From a checkpoint of a small image FSQ autoencoder: encoder arch preact_resnet.
Rows from block 6 of the encoder of a small image FSQ autoencoder, named by matrix and row number. Rows with one number belong to one channel. Each number is 50 + 12 x the weight over its row's rms, rounded and kept within 0 to 99. All counts start at 0.
Before each channel's rows are labels from the 100 images, of 14976, where the channel reaches its highest value: "strongest on" is what is common among them; "place" is the part of the image that holds the peak. Only what is clearly more common there than usual is listed. The data: photos with spoken descriptions (Open Images, Localized Narratives).
# convs0: first 3x3 conv, stride 2 (encoder.blocks.6.convs.0.weight, 208x144x3x3, each kernel summed), inputs 96-143
# convs1: second 3x3 conv (encoder.blocks.6.convs.1.weight, 208x208x3x3, transposed, each kernel summed), outputs 84-125

strongest on: text has "dark"
place: top right
convs0.93:42 75 71 37 48 55 36 53 54 57 66 57 52 57 36 48 38 51 12 53 59 33 46 50 34 52 49 39 52 44 51 40 31 48 51 41 47 48 46 31 75 66 55 68 51 43 60 76
convs1.93:52 47 61 82 75 54 61 70 45 40 63 37 38 54 45 56 48 42 82 64 48 66 52 61 53 37 46 63 57 41 48 26 65 38 61 61 62 54 43 45 54 44

strongest on: text has "white"; text has "color"; text has "black"
place: top left; top right
convs0.206:42 34 42 61 55 42 51 56 40 47 64 56 38 59 66 29 54 36 58 56 67 40 55 52 50 55 53 38 54 31 46 42 57 47 37 49 44 37 47 35 29 52 30 64 32 66 85 33
convs1.206:53 42 55 61 57 47 54 62 36 58 55 58 54 40 61 69 49 65 69 53 46 47 42 58 46 34 51 46 27 47 55 37 42 41 51 75 50 41 46 69 46 43

strongest on: text has "guitar"
place: top right
convs0.125:61 66 46 50 35 60 44 56 30 50 52 53 47 52 43 49 46 34 37 58 48 46 42 49 42 53 44 41 46 46 43 40 38 61 41 39 69 41 38 25 45 61 50 44 30 58 54 70
convs1.125:44 71 53 58 66 33 64 45 61 48 65 29 44 63 46 53 63 42 68 56 26 53 50 60 39 52 50 56 50 48 63 18 44 30 82 55 55 63 45 52 32 44

strongest on: text has "dark"
place: top right
convs0.143:43 65 38 52 50 51 57 44 33 55 65 74 43 50 47 70 55 32 37 58 80 41 48 48 43 48 52 39 38 34 61 34 42 47 42 33 58 55 51 40 54 59 55 48 47 42 59 58
convs1.143:42 55 56 52 36 40 34 54 60 44 55 39 50 53 51 52 63 32 65 60 24 33 73 62 89 48 50 40 29 58 19 38 53 46 45 67 58 38 54 69 52 39

strongest on: text has "white"; text has "color"; text has "black"
place: top left
convs0.76:56 30 33 61 56 38 42 52 34 49 42 46 56 49 75 45 55 50 56 68 64 43 64 42 70 34 58 45 61 47 44 67 45 41 37 54 57 39 59 34 57 23 32 60 57 47 44 20
convs1.76:66 67 52 60 44 48 49 56 50 54 60 60 65 68 36 69 75 59 48 57 37 59 46 50 29 55 49 44 26 53 67 57 55 49 60 52 66 56 40 58 64 65

strongest on: text has "dark"
place: top right
convs0.181:58 71 64 37 44 40 59 60 51 61 55 46 52 56 67 55 56 61 47 45 54 36 66 50 60 58 55 49 69 55 47 48 55 57 29 52 46 64 63 34 53 63 56 39 65 36 30 79
convs1.181:43 59 60 58 50 53 57 44 42 47 67 25 51 72 46 64 60 58 63 43 22 40 74 52 51 59 46 36 47 54 34 48 57 48 63 44 59 33 50 45 56 52

strongest on: text has "white"; text has "color"
place: top right; top left
convs0.129:47 34 64 45 62 43 38 63 66 27 62 28 47 46 86 36 42 40 32 50 44 54 54 33 69 56 48 40 43 56 24 37 38 52 36 51 64 41 41 40 53 59 61 28 54 46 55 40
convs1.129:65 54 43 59 62 44 36 58 69 53 82 48 68 71 62 44 59 24 38 51 54 49 63 67 40 67 30 75 46 55 40 49 39 51 71 37 61 40 58 48 56 62

strongest on: text has "dark"
place: top right
convs0.42:41 50 58 80 53 47 57 45 51 66 64 55 41 39 21 50 43 43 26 45 48 56 39 44 41 49 56 39 66 52 61 30 61 41 50 33 57 64 44 49 44 63 42 45 30 42 52 73
convs1.42:42 34 61 61 50 57 52 45 60 62 57 45 48 48 63 66 74 24 38 32 52 72 66 47 60 62 38 40 56 66 43 29 58 51 60 50 48 48 62 47 51 32

strongest on: text has "dark"
place: top right
convs0.61:56 56 37 38 44 62 50 53 46 32 52 76 40 59 65 79 72 55 57 57 52 32 67 42 44 54 47 21 55 41 39 43 46 37 57 48 48 63 37 48 42 72 57 54 62 48 49 82
convs1.61:62 36 75 69 43 55 29 52 61 50 52 29 41 55 60 66 41 40 65 61 44 33 73 40 55 70 56 54 34 43 55 23 56 60 60 67 49 32 62 46 66 60

strongest on: text has "dark"
place: top right
convs0.31:47 87 67 42 51 62 58 55 48 52 51 46 47 35 48 40 66 54 59 63 42 45 61 52 49 29 31 61 50 36 51 55 40 43 48 55 59 62 44 46 39 68 53 41 54 42 52 79
convs1.31:38 58 67 51 57 50 49 45 56 42 53 33 47 50 60 67 36 61 66 60 37 40 55 46 62 61 55 40 45 43 17 45 56 42 53 48 62 36 80 56 62 60

strongest on: text has "white"; text has "black"
place: top left; top right
convs0.14:59 55 52 57 48 29 52 43 44 55 51 61 37 60 68 52 59 45 60 52 60 23 78 58 54 29 44 26 47 45 51 47 45 44 65 48 60 58 55 41 51 63 44 51 62 33 27 65
convs1.14:57 44 46 75 47 42 52 50 73 41 55 58 72 76 65 43 82 59 61 70 60 45 60 64 38 73 17 72 48 56 66 75 43 35 60 45 53 32 58 65 56 59

strongest on: text has "dark"
place: top right
convs0.43:45 55 46 65 55 44 60 42 50 61 61 56 69 50 34 69 46 45 45 47 56 43 46 54 43 51 54 31 64 26 72 49 44 48 51 49 79 50 53 30 32 58 53 38 59 66 54 67
convs1.43:56 51 59 44 48 53 42 62 56 42 65 69 33 43 35 54 56 24 34 48 28 58 79 36 63 59 50 46 42 55 42 39 52 37 56 51 34 43 36 52 45 48

strongest on: text has "dark"
place: top right
convs0.32:39 67 46 43 44 58 56 54 47 55 55 71 32 66 43 49 52 57 36 56 52 45 41 48 37 47 58 23 58 35 62 49 49 46 43 29 51 55 49 20 55 61 48 52 27 51 56 80
convs1.32:36 54 53 61 71 23 60 52 68 43 44 41 49 58 39 67 62 54 71 53 45 47 68 52 59 42 69 51 52 38 50 25 55 37 69 61 39 56 34 47 46 43

strongest on: text has "white"; text has "color"
place: top left; top right
convs0.165:59 55 51 39 65 52 58 66 50 35 72 51 61 52 76 29 59 59 65 56 52 32 64 47 72 46 50 35 52 29 30 51 45 38 50 45 38 43 75 41 62 47 50 43 64 58 57 35
convs1.165:51 45 57 63 59 47 45 52 57 64 67 38 78 53 62 78 49 61 62 50 61 36 38 41 35 52 49 61 28 58 64 77 47 42 45 42 75 67 57 50 43 52

strongest on: text has "sky"
place: top right
convs0.16:57 25 56 37 52 58 58 68 43 35 82 36 53 63 35 45 44 55 54 28 51 75 29 59 65 62 30 51 46 45 41 59 44 49 37 72 46 47 48 20 56 40 54 45 39 57 65 16
convs1.16:49 53 58 51 26 50 55 49 50 51 39 33 38 48 44 55 34 46 39 66 66 47 30 61 27 53 34 60 57 49 65 51 49 52 69 43 48 42 42 51 62 51

strongest on: text has "white"; text has "color"
place: top left; top right
convs0.111:46 38 58 53 58 39 49 65 42 41 47 52 38 52 87 54 54 50 55 65 64 30 64 45 49 58 51 32 33 44 37 62 51 35 51 53 76 45 50 59 58 48 51 44 48 40 65 35
convs1.111:38 59 45 45 56 27 42 45 72 60 35 61 73 64 59 50 52 54 60 63 51 47 27 52 54 57 24 59 59 53 35 74 56 37 69 42 50 80 56 52 58 27

strongest on: text has "white"; text has "color"
place: top left; top right
convs0.154:72 36 54 48 44 30 55 43 38 39 53 53 46 56 82 32 53 46 50 51 40 56 59 33 59 37 55 43 44 32 38 37 48 64 48 51 61 27 38 44 43 26 76 68 46 84 41 33
convs1.154:43 48 61 43 49 57 51 34 62 46 42 35 60 70 49 61 52 39 37 52 63 45 40 35 50 62 40 41 45 49 69 72 45 39 66 43 65 46 59 52 47 35

strongest on: text has "white"; text has "color"
place: top left; top right
convs0.152:42 33 40 55 60 52 64 62 52 42 77 39 26 47 68 47 54 38 51 44 43 24 60 37 67 47 52 42 37 56 48 54 57 44 35 47 60 46 56 44 53 50 32 65 53 40 63 36
convs1.152:56 52 34 75 43 62 50 38 47 57 49 37 66 45 78 44 55 63 67 79 38 24 33 71 21 54 39 49 55 36 44 53 52 44 57 48 51 60 60 53 49 31

strongest on: text has "dark"
place: top right
convs0.133:50 80 53 56 56 43 33 29 48 47 30 54 52 63 28 43 39 42 41 74 55 56 32 37 50 55 64 39 59 29 68 34 32 61 47 44 49 45 42 53 46 65 57 45 18 41 48 73
convs1.133:64 42 51 49 50 37 43 49 59 60 74 49 49 54 66 49 61 35 49 51 59 45 70 63 59 49 37 38 33 51 69 34 41 40 65 47 29 47 66 48 47 62

strongest on: text has "black"
place: top right; top left
convs0.106:49 76 54 49 56 54 65 60 35 48 41 56 35 66 86 69 58 44 50 50 56 20 56 47 58 42 36 46 50 46 75 42 23 35 42 60 42 58 55 51 55 64 40 53 61 47 63 73
convs1.106:51 52 46 62 53 39 29 48 73 40 48 33 43 70 50 56 64 37 60 53 28 30 43 47 35 62 73 68 46 53 28 44 60 43 12 55 63 43 54 54 55 46

strongest on: text has "dark"
place: top right
convs0.70:50 64 48 65 38 46 62 42 38 56 46 58 47 50 72 53 59 34 48 46 55 56 46 54 57 59 64 37 45 37 45 44 48 46 52 48 50 44 62 80 54 73 46 59 73 57 68 79
convs1.70:48 62 62 38 40 55 53 50 54 53 45 43 31 61 65 61 57 27 72 53 48 20 67 26 81 41 37 46 45 41 27 13 52 29 45 51 53 53 60 55 64 53

strongest on: text has "dark"
place: top right
convs0.41:67 72 73 39 44 60 47 65 45 59 47 54 31 52 68 58 76 48 48 62 47 18 63 51 64 46 51 28 47 36 53 65 34 40 53 31 44 42 63 32 41 81 81 40 56 60 40 77
convs1.41:49 58 44 65 56 58 52 42 65 50 41 50 38 65 60 67 59 57 46 62 46 74 49 66 46 43 60 47 38 52 50 28 66 63 65 44 35 36 56 46 62 47

strongest on: text has "white"; text has "color"; text has "black"
place: top left; top right
convs0.90:56 21 50 02 41 50 59 58 49 34 50 56 50 53 55 45 41 54 73 61 59 60 60 67 59 58 59 49 52 35 38 65 62 46 46 61 53 41 61 58 44 43 62 57 48 48 46 31
convs1.90:54 57 42 49 47 36 49 44 60 60 14 57 83 26 64 59 31 54 62 59 62 67 50 48 21 29 33 56 37 43 47 44 49 68 40 47 57 47 70 47 46 47

strongest on: text has "white"; text has "black"
place: top left; top right
convs0.99:51 63 45 59 61 31 37 28 47 58 40 58 49 52 81 48 75 49 59 57 63 43 71 53 43 31 51 60 40 38 44 32 54 35 48 63 56 46 66 50 50 45 56 35 46 69 43 61
convs1.99:57 40 50 58 50 48 65 43 61 49 55 43 63 56 56 47 62 45 60 63 58 39 45 64 44 51 62 36 49 63 32 65 66 54 36 36 69 56 52 61 60 49

strongest on: text has "dark"
place: top right; top left
convs0.162:60 74 45 47 41 53 52 56 48 54 59 58 39 45 32 54 20 33 17 19 50 50 32 45 51 34 51 47 35 52 50 53 63 38 39 52 52 33 47 26 58 69 41 54 41 49 42 80
convs1.162:54 51 57 70 68 37 55 37 62 42 85 38 37 69 63 51 79 38 68 72 43 33 47 61 44 53 25 64 45 45 67 55 58 39 66 46 58 60 51 62 51 43

strongest on: text has "dark"
place: top right
convs0.121:42 72 53 64 57 34 58 62 23 39 63 53 57 52 66 63 68 63 57 82 52 32 74 53 61 51 44 38 73 49 59 53 28 51 39 46 54 63 70 43 43 81 42 61 59 63 63 74
convs1.121:38 50 58 58 53 62 50 49 55 55 60 33 46 65 71 57 53 34 62 74 40 29 50 42 48 48 43 32 36 47 50 39 48 30 78 50 43 41 64 61 65 54

strongest on: text has "dark"
place: top right; top left
convs0.45:34 65 58 45 50 53 33 43 57 40 48 55 58 44 11 66 33 55 21 45 57 53 52 53 23 51 51 49 59 70 56 56 62 45 59 28 52 57 48 52 51 55 54 41 24 63 63 60
convs1.45:50 20 53 63 52 45 45 56 49 46 34 45 65 49 80 61 62 43 72 58 82 43 58 40 43 64 25 40 51 33 59 38 58 56 48 35 18 71 42 56 35 56

strongest on: text has "white"; text has "color"; text has "black"
place: bottom right
convs0.198:44 36 49 36 36 65 40 54 46 53 47 57 42 53 56 42 24 42 35 44 57 61 48 43 60 48 46 40 48 39 32 56 48 52 49 54 37 60 42 32 43 31 68 53 27 46 70 32
convs1.198:40 37 62 47 36 47 45 41 75 49 61 46 38 70 54 50 54 57 47 65 56 69 37 67 46 62 59 79 52 56 74 69 48 34 39 31 60 66 58 52 80 33

strongest on: text has "white"; text has "color"
place: top left
convs0.149:40 67 40 45 65 52 37 48 48 37 42 71 52 57 70 58 59 44 67 53 65 19 62 40 62 52 53 43 49 22 59 46 40 50 41 40 57 54 63 53 38 59 39 52 62 43 57 62
convs1.149:35 43 48 65 70 57 34 46 41 53 64 35 48 57 48 58 53 38 55 41 37 31 32 36 62 47 65 63 45 52 30 76 36 26 74 60 65 61 46 56 53 33

strongest on: text has "dark"
place: top right; top left
convs0.3:37 75 59 60 49 42 52 49 42 61 34 63 45 56 82 56 68 54 68 59 43 17 66 40 70 33 55 42 55 47 64 53 53 47 47 49 52 46 50 34 47 72 52 36 57 51 49 79
convs1.3:62 50 48 61 37 36 58 57 67 43 58 36 64 85 48 56 60 52 50 65 59 33 44 43 55 71 46 55 24 48 31 46 59 44 55 54 53 55 78 64 73 73

strongest on: text has "black"
place: top left; top right
convs0.203:55 63 53 27 63 48 53 56 53 37 44 61 49 53 79 67 63 60 69 50 37 19 48 37 70 66 44 52 49 45 47 54 50 46 42 54 54 58 57 60 60 73 43 38 71 46 50 75
convs1.203:47 48 52 57 52 51 42 55 55 50 57 26 63 61 61 51 65 52 60 77 37 38 40 49 36 54 43 35 34 46 42 62 75 33 66 45 31 59 66 58 70 51

strongest on: text has "dark"
place: top right; top left
convs0.22:10 63 49 35 60 55 73 27 54 60 53 65 58 57 23 65 38 39 37 59 54 41 38 79 20 60 47 54 51 45 56 39 46 43 37 32 50 43 59 59 39 29 43 48 34 58 38 62
convs1.22:42 31 46 63 50 45 41 26 48 53 64 36 49 39 50 49 58 48 50 41 49 60 23 47 37 75 36 44 24 43 73 36 60 69 50 31 24 63 51 50 66 36