Rows from block 6 of the encoder, named by matrix and row number. Rows with one number belong to one channel. Each number is 128 + 24 x the weight over its row's rms, rounded and kept within 0 to 255. All counts start at 0. Numbers have three digits each. After the name is the row's rms in percent of the matrix's.
# convs0: first 3x3 conv, stride 2 (encoder.blocks.6.convs.0.weight, 208x144x3x3), inputs 60-69, a 3x3 kernel for each
# convs1: second 3x3 conv (encoder.blocks.6.convs.1.weight, 208x208x3x3, transposed), outputs 60-69, a 3x3 kernel for each
convs0.68 101:132162146073117081161173127155141118131152131158090093099085098133106118135139151130127112128125092142125136128106149110142076112171158123113121147172158146118149147128118143104137140132122146156152160140170089120138134090119099119108156137099138135189155081146147104130
convs0.69 098:141154141118188154121120106143122084165111124146123139122135126127111122115107140120087106114111113102087092148150103090078100109121086136147128108165089139111139109098087083151166145071090157124104135144167117122119109072141091131146131127101114152171117099081106152094
convs0.70 112:116137123089123082110169104112138101139149102117080120123145144099109119121099142126123125142089087132112086133165118130128105125132125126125114099143124101112137133075119124154096121123110136111147116171117131164066129126161121091157103094082114132106124091145148120185
convs0.71 098:128159138122107134127156125112170125107151137128104113158117145147119052111106087127118149070071081130102158070168140132102151130146139125135099116141102152114103143109102160135135101135073120116173135106112146117195130134150182152167159125137129126091117089106136094138
convs0.72 109:142142117133084063139124144129180147129126145129125136149142140108135091118169146118101133102132146138141123093045084086098119103061105088121130136139142122129107125165142154142119091125130148133107130164113142051133129108110139181114141137166120099133135126105168170156
convs0.73 092:110154127093142098097161096125092159155122152138141145105119124145079110146141120150128136140130132101144132064128122100117111125129099139132112134155140104113150083123137104124115150149128138128118187178127113132185113107133135112183100096123133121112186154162156146185
convs0.74 098:121115093102141142157136116165143139128129110133123107103107130148122133132068145137110075151134101128132089107113131120129131079113086132118158131112139073102129135161171124156124153079086188144120057141112141160125127087157130087153147152174122096145127122132164083133
convs0.75 121:138127131064103096131104152105120114121127133135122142135127142123118126114105098122090111132075091123095098127132134124127109123192143128113099136098102132153112153136150138102108151084121128114164111105096143088162112114116108164128131145108108156126145114092108199089
convs0.76 098:090118109124091145077068077118149144110117171085130175113119109103125130118116091135109115118120116135140093119165101123126094093092133137105135109116112106110096118132144108101123127108138156146143161142150107113093093098119111115131145112168134112129132141115099061110
convs0.77 099:107097124073093094154142162157102102130111104151139149103106133106086097082117160125154136122106104121113124104107090086116076084082110117141116089119159111172147108115098115100101129131137104159129139127113130142093128134162123102114125078146113157099116158134082134083
convs0.78 097:147132120146093114167101146088141086112062098127132127143119100128102131131143066128106147105115107118146119130149137135135151135132166170165103106159134158107133167125089181097093111107109145086124144158148137168093093136134131137102151112104129141135129094076122114134
convs0.79 102:092155112114112108120103155160112146099103117146108204149137093150175091161186113105135121121113114075080106115095137118126171120075125112116112119111132117131100177127097127132099132172148073142147127101144143140171148149132133128104140126141077097137104140168093126123
convs0.80 098:112056128116088096139061107147167153098176129138154127083109108083113112102111094105110089168172148141149130058030118121119091116107095128123112171092120112110107125165133140129127124112123128094152104128124129108157115161136066104025117135091157126131145127134145134139
convs0.81 105:174169092116135106122100118145085136104113128146116110146118131142148135128136146143160155144146154127168169127125139119152100133099091081120162139127129124112128121095096109127135094146162121176116125143137144122117150106122135110135128116091114139122117137161149116144
convs0.82 092:128119120132161128138116097142132121130136104160133162129172174094108103109129076132141133115126077088135149164102136124110207164144176146156157130083120161116159165095161129171148134132098115112081122172096130177107099123127177143091182098111125084099105134167162148127
convs0.83 098:154107148125105092108142134104121140116172131101125116101115122144132106114111143097089091142103132138107122191115175129053122144055101129149172105144072152152093170137137160118137131066093129122172129113144078073094144163121171146151126153145152175135128147097149131139
convs0.84 113:116088142106090107144094110139155138110144151116113116148121126155151131130122108132151143109128143109094085114114122131111151136109118137139116134099099126132095159132140170155147151115133106138097155171130152139188150096119101104134147094143139086127137125148114131136
convs0.85 104:135134095101142101132175144159138123111144127105099100156118118166131075155103110087094115103139128095102118123088170140122160065182138128121110139148161124086134173140104109134133169135106143136153100096161115156124149095127093081158166139122136158105169120125152122099
convs0.86 097:124118118114110149141176114120132105110135147106113111170128150102093097142104138112142116123092115134136137154166185133127132186140139132157139164158136111122149146129136145153137109143064119093110176074158154154064078111132127066205132152081121148152118124114116090134
convs0.87 100:117095118140174167108167177120147133165120140136141097128103133143152127113112154126140095113094128119099117156136142143170063111157146131153122131134127115109112121092139112077122159075146111130127128137117097146140090107145140121135113139113124098105091135140175102105
convs0.88 099:148143092142143149092085135114101111129115127088114113111106133104134154134128125137103111102149085144131143117146119105134089090117121138166144117099136119140156144119142136156153093109102137090149101094100107128164058113070100183125112122109134150146130131150159096125
convs0.89 097:110114131105133052124175130155151146135130171166182140142123139181146136143123145082108146110110129109116138135140117136091107127101114161169122141122140140133147144144162131130087135103059098155142146115158105081152109094084148156142121144113129162110168203092066142065
convs0.90 098:140105133093116115117163147118114073133141135153152138141144124130134153088106098112147110100117096114145130143146129114104063181167145110127150098143115141190136115136131160177160136150142132105150110130120148164124109135112133118126136141117107166122127133161162139175
convs0.91 101:098136120121170127114177112154123157138112152114094149100114134108120110124108121122121131121109093097092086118080102145144092104118072156118148156081105147143124101114105135131103118094134114093124138187109118122124104125172142084150074085143092139113164134138141133097
convs0.92 095:152148127155123100119152137157149134100120102158192090099107114084106121125057130130142145126125151129111127171147183137108106121133112124118103123122134108140113138110160125081120093107110138149150124140120147057150151083163165085160154130161166159191145110119162119170
convs0.93 097:126128139122125139130098154133126133145116066108154086131123150151118136143161144094116122097124128103118128157097095132104090160100154145137133110087095112093125106148134105133144115165153135141160152122126098066161138124114142111130138080113129176130135124102129155120
convs0.94 095:125118101117107088111120120162158134091138117138127101156142140131119143137120177146126139152144111119098088167163139103126151110095144152115147131103100150112104159171115122101126156163147125094086113179120124099097119101148172107096128090109126129101167134156111097139
convs0.95 096:127141116119117141112121155124109143089158145131143116108124159114127180142157189140147115109102119113124120168156136118120133118104102149166116127195139103158163107145133116119133125146152123091076125201123061125148114144122149117145135144126181134111124121123132126119
convs0.96 094:126138163129133121119090086150164173145125159110103134134088116123133171124137155092123079097109079101116165128147141144129161103185173127121134114106144112128166134092135123148129112162129139169163111147117129186161136169140124109104120082134122112157122168116155110106
convs0.97 096:135137158133151128127167116113133145110093148147161139128142076110151147145146093150127130146131156130109115110185171129111103088139108137088143135137127117149085097102149128129145187143094138125171176150091092086078154144142178144158121138125106137155141112119139138158
convs0.98 097:111146128118149125142125133123121091095114116058146121119100089116109092123084123104122132122121120104066114127154107161173146124155111092114125133147143101185156147133101136122118109095082130140087128185120134136060118136117136107128122104159121146170168154130108134131
convs0.99 121:098108108092082123110092103124132121106130147102118110123131116123111139106118139138132154126156140129136141155159164130060072184219162089107095104126121112140157146130118138152144133115112127140118129119140144176169106091101078137080162112187090097104135095130086077103
convs0.100 092:094109129136166192142102117138164168126148123100180147106130160111111122139128132105107130125111123141127133136111130119117093148121133154111150122121101073117110110130129103122098125120142094125087139086101131063172167131125124146137122154110136110140135152143147096151
convs0.101 094:120133133093112130125113095120069129088115099112143148124106082143092139135094118099126140102128114166116127089141136132150112114103122158148119108094097098087162166166101090132118142120121153157146119162161145155122112138103107113131135146102118154102142159155155167111
convs0.102 100:122107097135120121141138125147156167136099207135129122109101138128103119123133123145121129123095076110122112136107112108149138119132144138109154191105164112138089131106098160094117136149165117096139091125077097098115161114115106139131119154148142087147131105134159117144
convs1.68 119:149123163117123113151150126173181121199142143147153125117145112172165149115139099145137149117114125123123098130148132124153147121161151148165119165138140141105118133130087116094140110145134119121172052097104119118155191110154134095133155116135137146126126139113139137164
convs1.69 108:115132124132111159147093103128117135143128104130135154127136118143090158133125109126127133113096098129131137134119153143074115134142134147148157152146115152179139142143113122067119104108099131140111105116095152123138128114145127124146124140168113114085109127102101112135
convs1.70 124:127119155124146150144132154142204173127164125134138144129120138125131136123138127136129147111123143131129153137127141098079146105125112133174132176132130140145139113110118119074119117133143122117123159182177118125110110135145140097138120120122130127122109175120127138140
convs1.71 078:114133133149122116187140184149117118142120150091122114176162128127162083187146110128123179125156142142141139125151125117115116139118104167124106180128128143154128123121128112143138130108108148111139157156143159154177140149160095128122133184139128150107127135107135205135
convs1.72 133:117152115168124104121199091131110147116122121147151162137111106105134118128147143113114099131131149135159119138146142112145154157171132113118120118146139163160157112146144136162098096091100136142127087112137105152112108133135122154137167158134100139169067110127121123139
convs1.73 091:121083142108134177106179172115116095162133104141139090121140163119146154125130150102142118105218139116119109107122131140154145131132113081151114135109094121172106143140116153110107160099167151111155121139133136131145118127140148126115148121141119138152127147161103131126
convs1.74 092:122120109107140202154138181147137122135099111118148113138129117152134153146137167160135153143129179134148145105117136108153136119130112123106124161127180119144141129099144126082157139118132127137131196147150107139151151103157148168129153125169106103177157133126128131175
convs1.75 147:130155120120163136111086137125114129091109107127150103114104123127173125105098144115169112133099135139167151111128109141099126143131134112124148128123110108133151133131143135126195128125119134124127138129132133138115138178140173130117161167150159113124186174130091135125
convs1.76 092:129111130133172130144140126163162154191144154120115059107181109131198127098132126119130109137146125145108123129112144113150127112127131140149144144080147156115175109125127112112146122135119110122177077154168124118137138138137128095118147119127140179130147142123164128148
convs1.77 094:141119122092200102130123093126151110148155142104071088148123113118166166124100091137130128135142104134132101119077098130145163132133144180180145127119150140161135122113132118171161117135153090123126168125116123122146150135144138144152134127115161132169163156130154105085
convs1.78 096:142169058129154111131127091128183192084169135114145111125128106121144152174151137144108120108098114108127119134149146108081163150129143171121144144104172198164146150129083160161119123121097096113157119129153167124118065135134110111138093145162077094136106148203092114157
convs1.79 081:152175157152129154125145157125122137141126122114125129119137143120136163131161087140144143143124158117157120134188113110127153114145116150159119105147129131152118135089112122106087160137126075137124118161134110169171127171080125121096130161071180129133153131126172122124
convs1.80 086:123136079090069104123114076116134123110134124109134112141150156120103133132138143134124113144148122093105114160118110132133183124100112088115134111125107089133085145152166134168106160137121138100133121074090104125140127155107115132118117113159088125149135131123121157116
convs1.81 107:118130153105151131114115130156155118127175115119106112110106132138114112131149159117130116131152122143130119154132106112147156102119114139132078130136138115169127120118130120118113174135152135126099154138132140154128113122112097134109139152132117158108137165143122147130
convs1.82 081:159144093126123171145097154183110129119115097134145121159131123121146132106108126162108120120068121128129132174139143125141124113149112118135112098132119108075080116133117100095110106103139137113108128087155114130136137129094131080143112118133148149173144142159159114164
convs1.83 106:145142140119147126144136175117167144117110157089117144087141128147110196117173129090149098139129160118155119138148138120127155093130100108109144171125138143180091152097108179083142134132114133106119145131148105130129117139150115155160114151148109063135128125061139107153
convs1.84 127:170144137138121094128138123132109115120085136132142125120141123093182085101104109132122147124124126136145133131113111134089094136096151139134122122113119128144154101131102114127140127138111133124138084176157109151139117168095108107116133165141130119120115154137089144146
convs1.85 074:174165135174191117138104159137109146134096115126159145125144084140125117147136171130109134123124110154115128143141119133102122139148128104122100109102130127098165115161156153158091163159121118154091173113133116110117116117151123105116087156117123129132094122094114131131
convs1.86 089:105105131114124112121098117128147126095119130096125098154121127116139155131095127096095100139153124118110129139079148099076126160115153090157130093102114128114132171145168159055135173097102158167118129176148083166106093119138110099140092117135141123113129150139174111120
convs1.87 079:091096119119119115120052118146092135127099120146108069153170146157148116134171109130116154116158102091135100134112108122128093147154111156166104126112153122128151112145161153188202100180141124127122126118131131109121158149112120203102148129142153127103119153082132149129
convs1.88 084:116098133087106120139098136125170154146138106118136127108136079119123140101165144126146112130148143112142125157145104144135139105129101125152093108082130181157140076153116112156115085160112166156144081138123169173176149105126136169135145119134129116076151189108118151095
convs1.89 096:108156135136133087159130114121095083129102108149170137152100155143086118114148141125131125145153146096140117144116116119092105155130135129134152122101124136151163136154158173190142131141127148163124133225102075140134096118124114181165157150163106132080149126130189151129
convs1.90 086:084134164131179114130175139105143120139173130084101104169163097111212143110102137080102117134129135133105138155076118119098169120138113151166125118080157161133137131133156099103125077065090171133146131092151115085121121130126112137139133131108147140164104144171134127156
convs1.91 086:152142131159178093134098105134150167146149128142159169151127149132145156118132127125102120134124131138139150148111124167156124142164157120125093093128072087115109119145122155123111136185148092123083158166113141130107127093129150158214144143145148177153104145111156088113
convs1.92 099:134130141162177070118069106121100144122145148121158130137135116141110132130154140104129126129173120103134102122105138107161138135144136152114158119083116115099133152110149177112162134120172135086143141095170167115161145116106134157120201124126154172154173142162104147138
convs1.93 097:108144075087154100125190106159137116136087118095126126153144103114156129129165173123123104163095125117163116123151083112120145119132134115121120101168099100154131150116136109073117163084134122118116081096099125211166125105106159095171118123118148111138158162138136138098
convs1.94 085:124136088155180117141145100168141129171145138122151142131139161126134155114172128138117155165187148124141122160157116131117187137112087125136135111136167106194142124153147139202147128108079103116131076119125126143138123137109128157130165166127109157187107116107168130120
convs1.95 099:124132149123139139124175154178153141111130135091121127134148149114115143140139134145115112104122123127135130139127145137125138106096098123164133096127129107125135141155167126105083097106118164110126134180125141135132150110123093135120151103145145115134127129136122120128
convs1.96 097:100099171124163118126128151137114130125122111143145138159112140126147161147084145116111098136151131114143099134121107102140120117140110090070118135098127104126186095118109110047154166112153143136173138123184123154140127093136146094081114130109110109134137150166100154150
convs1.97 079:152150140164151094181139170083128132124119091089074152111171107144173127108158151148120133126128105136138134114112129150139103112123102176132148122111151109129123133091135126131167113143136125123143127120176145166155168135107187164118175175133159134166158131167138126137
convs1.98 107:116126117121166108137113076158176136106154129126122174131132076173116146102174128158143135125148120126107145164142125118127127126132119098129133150140113128129106116138157109114129120136123076120090104115081159130119148123088128140098126121088131145163079156110138151125
convs1.99 126:129106164126160255139098149090137141155145195118134130119165079137189147129140111142139117111127110124142123132100110130094137141151142089135107159149160132135147131117130129142155115121137132129127079150132104140155130119134126090157108118134137149144164192173124119155
convs1.100 104:130128101136139197150106181113124113114166147092113110144169156182124126114137098121140138117115145093123085116143161136104159122159102185165137163161120166158095125115136153130137093136135144115150137130128138155102137156131117144147150100110086136166153095119103152178
convs1.101 088:146136163080133128160146164125101126148136126098077103112095101127098101127127093130151131157131137078117111139129114135090130096104115161125162096109139092170136131098089135134130124105168152143147142095117138174114119191144113109104115087117174120105169120106124107130
convs1.102 089:124087118144121150146113102098183122098146166116163103094104132147160107144135159103127166135133148129140159146117140130151154136144117140144115128089118125152140150143130159107094128117121114149114131173091106165175091109128166141111119153140133101107168130126133148116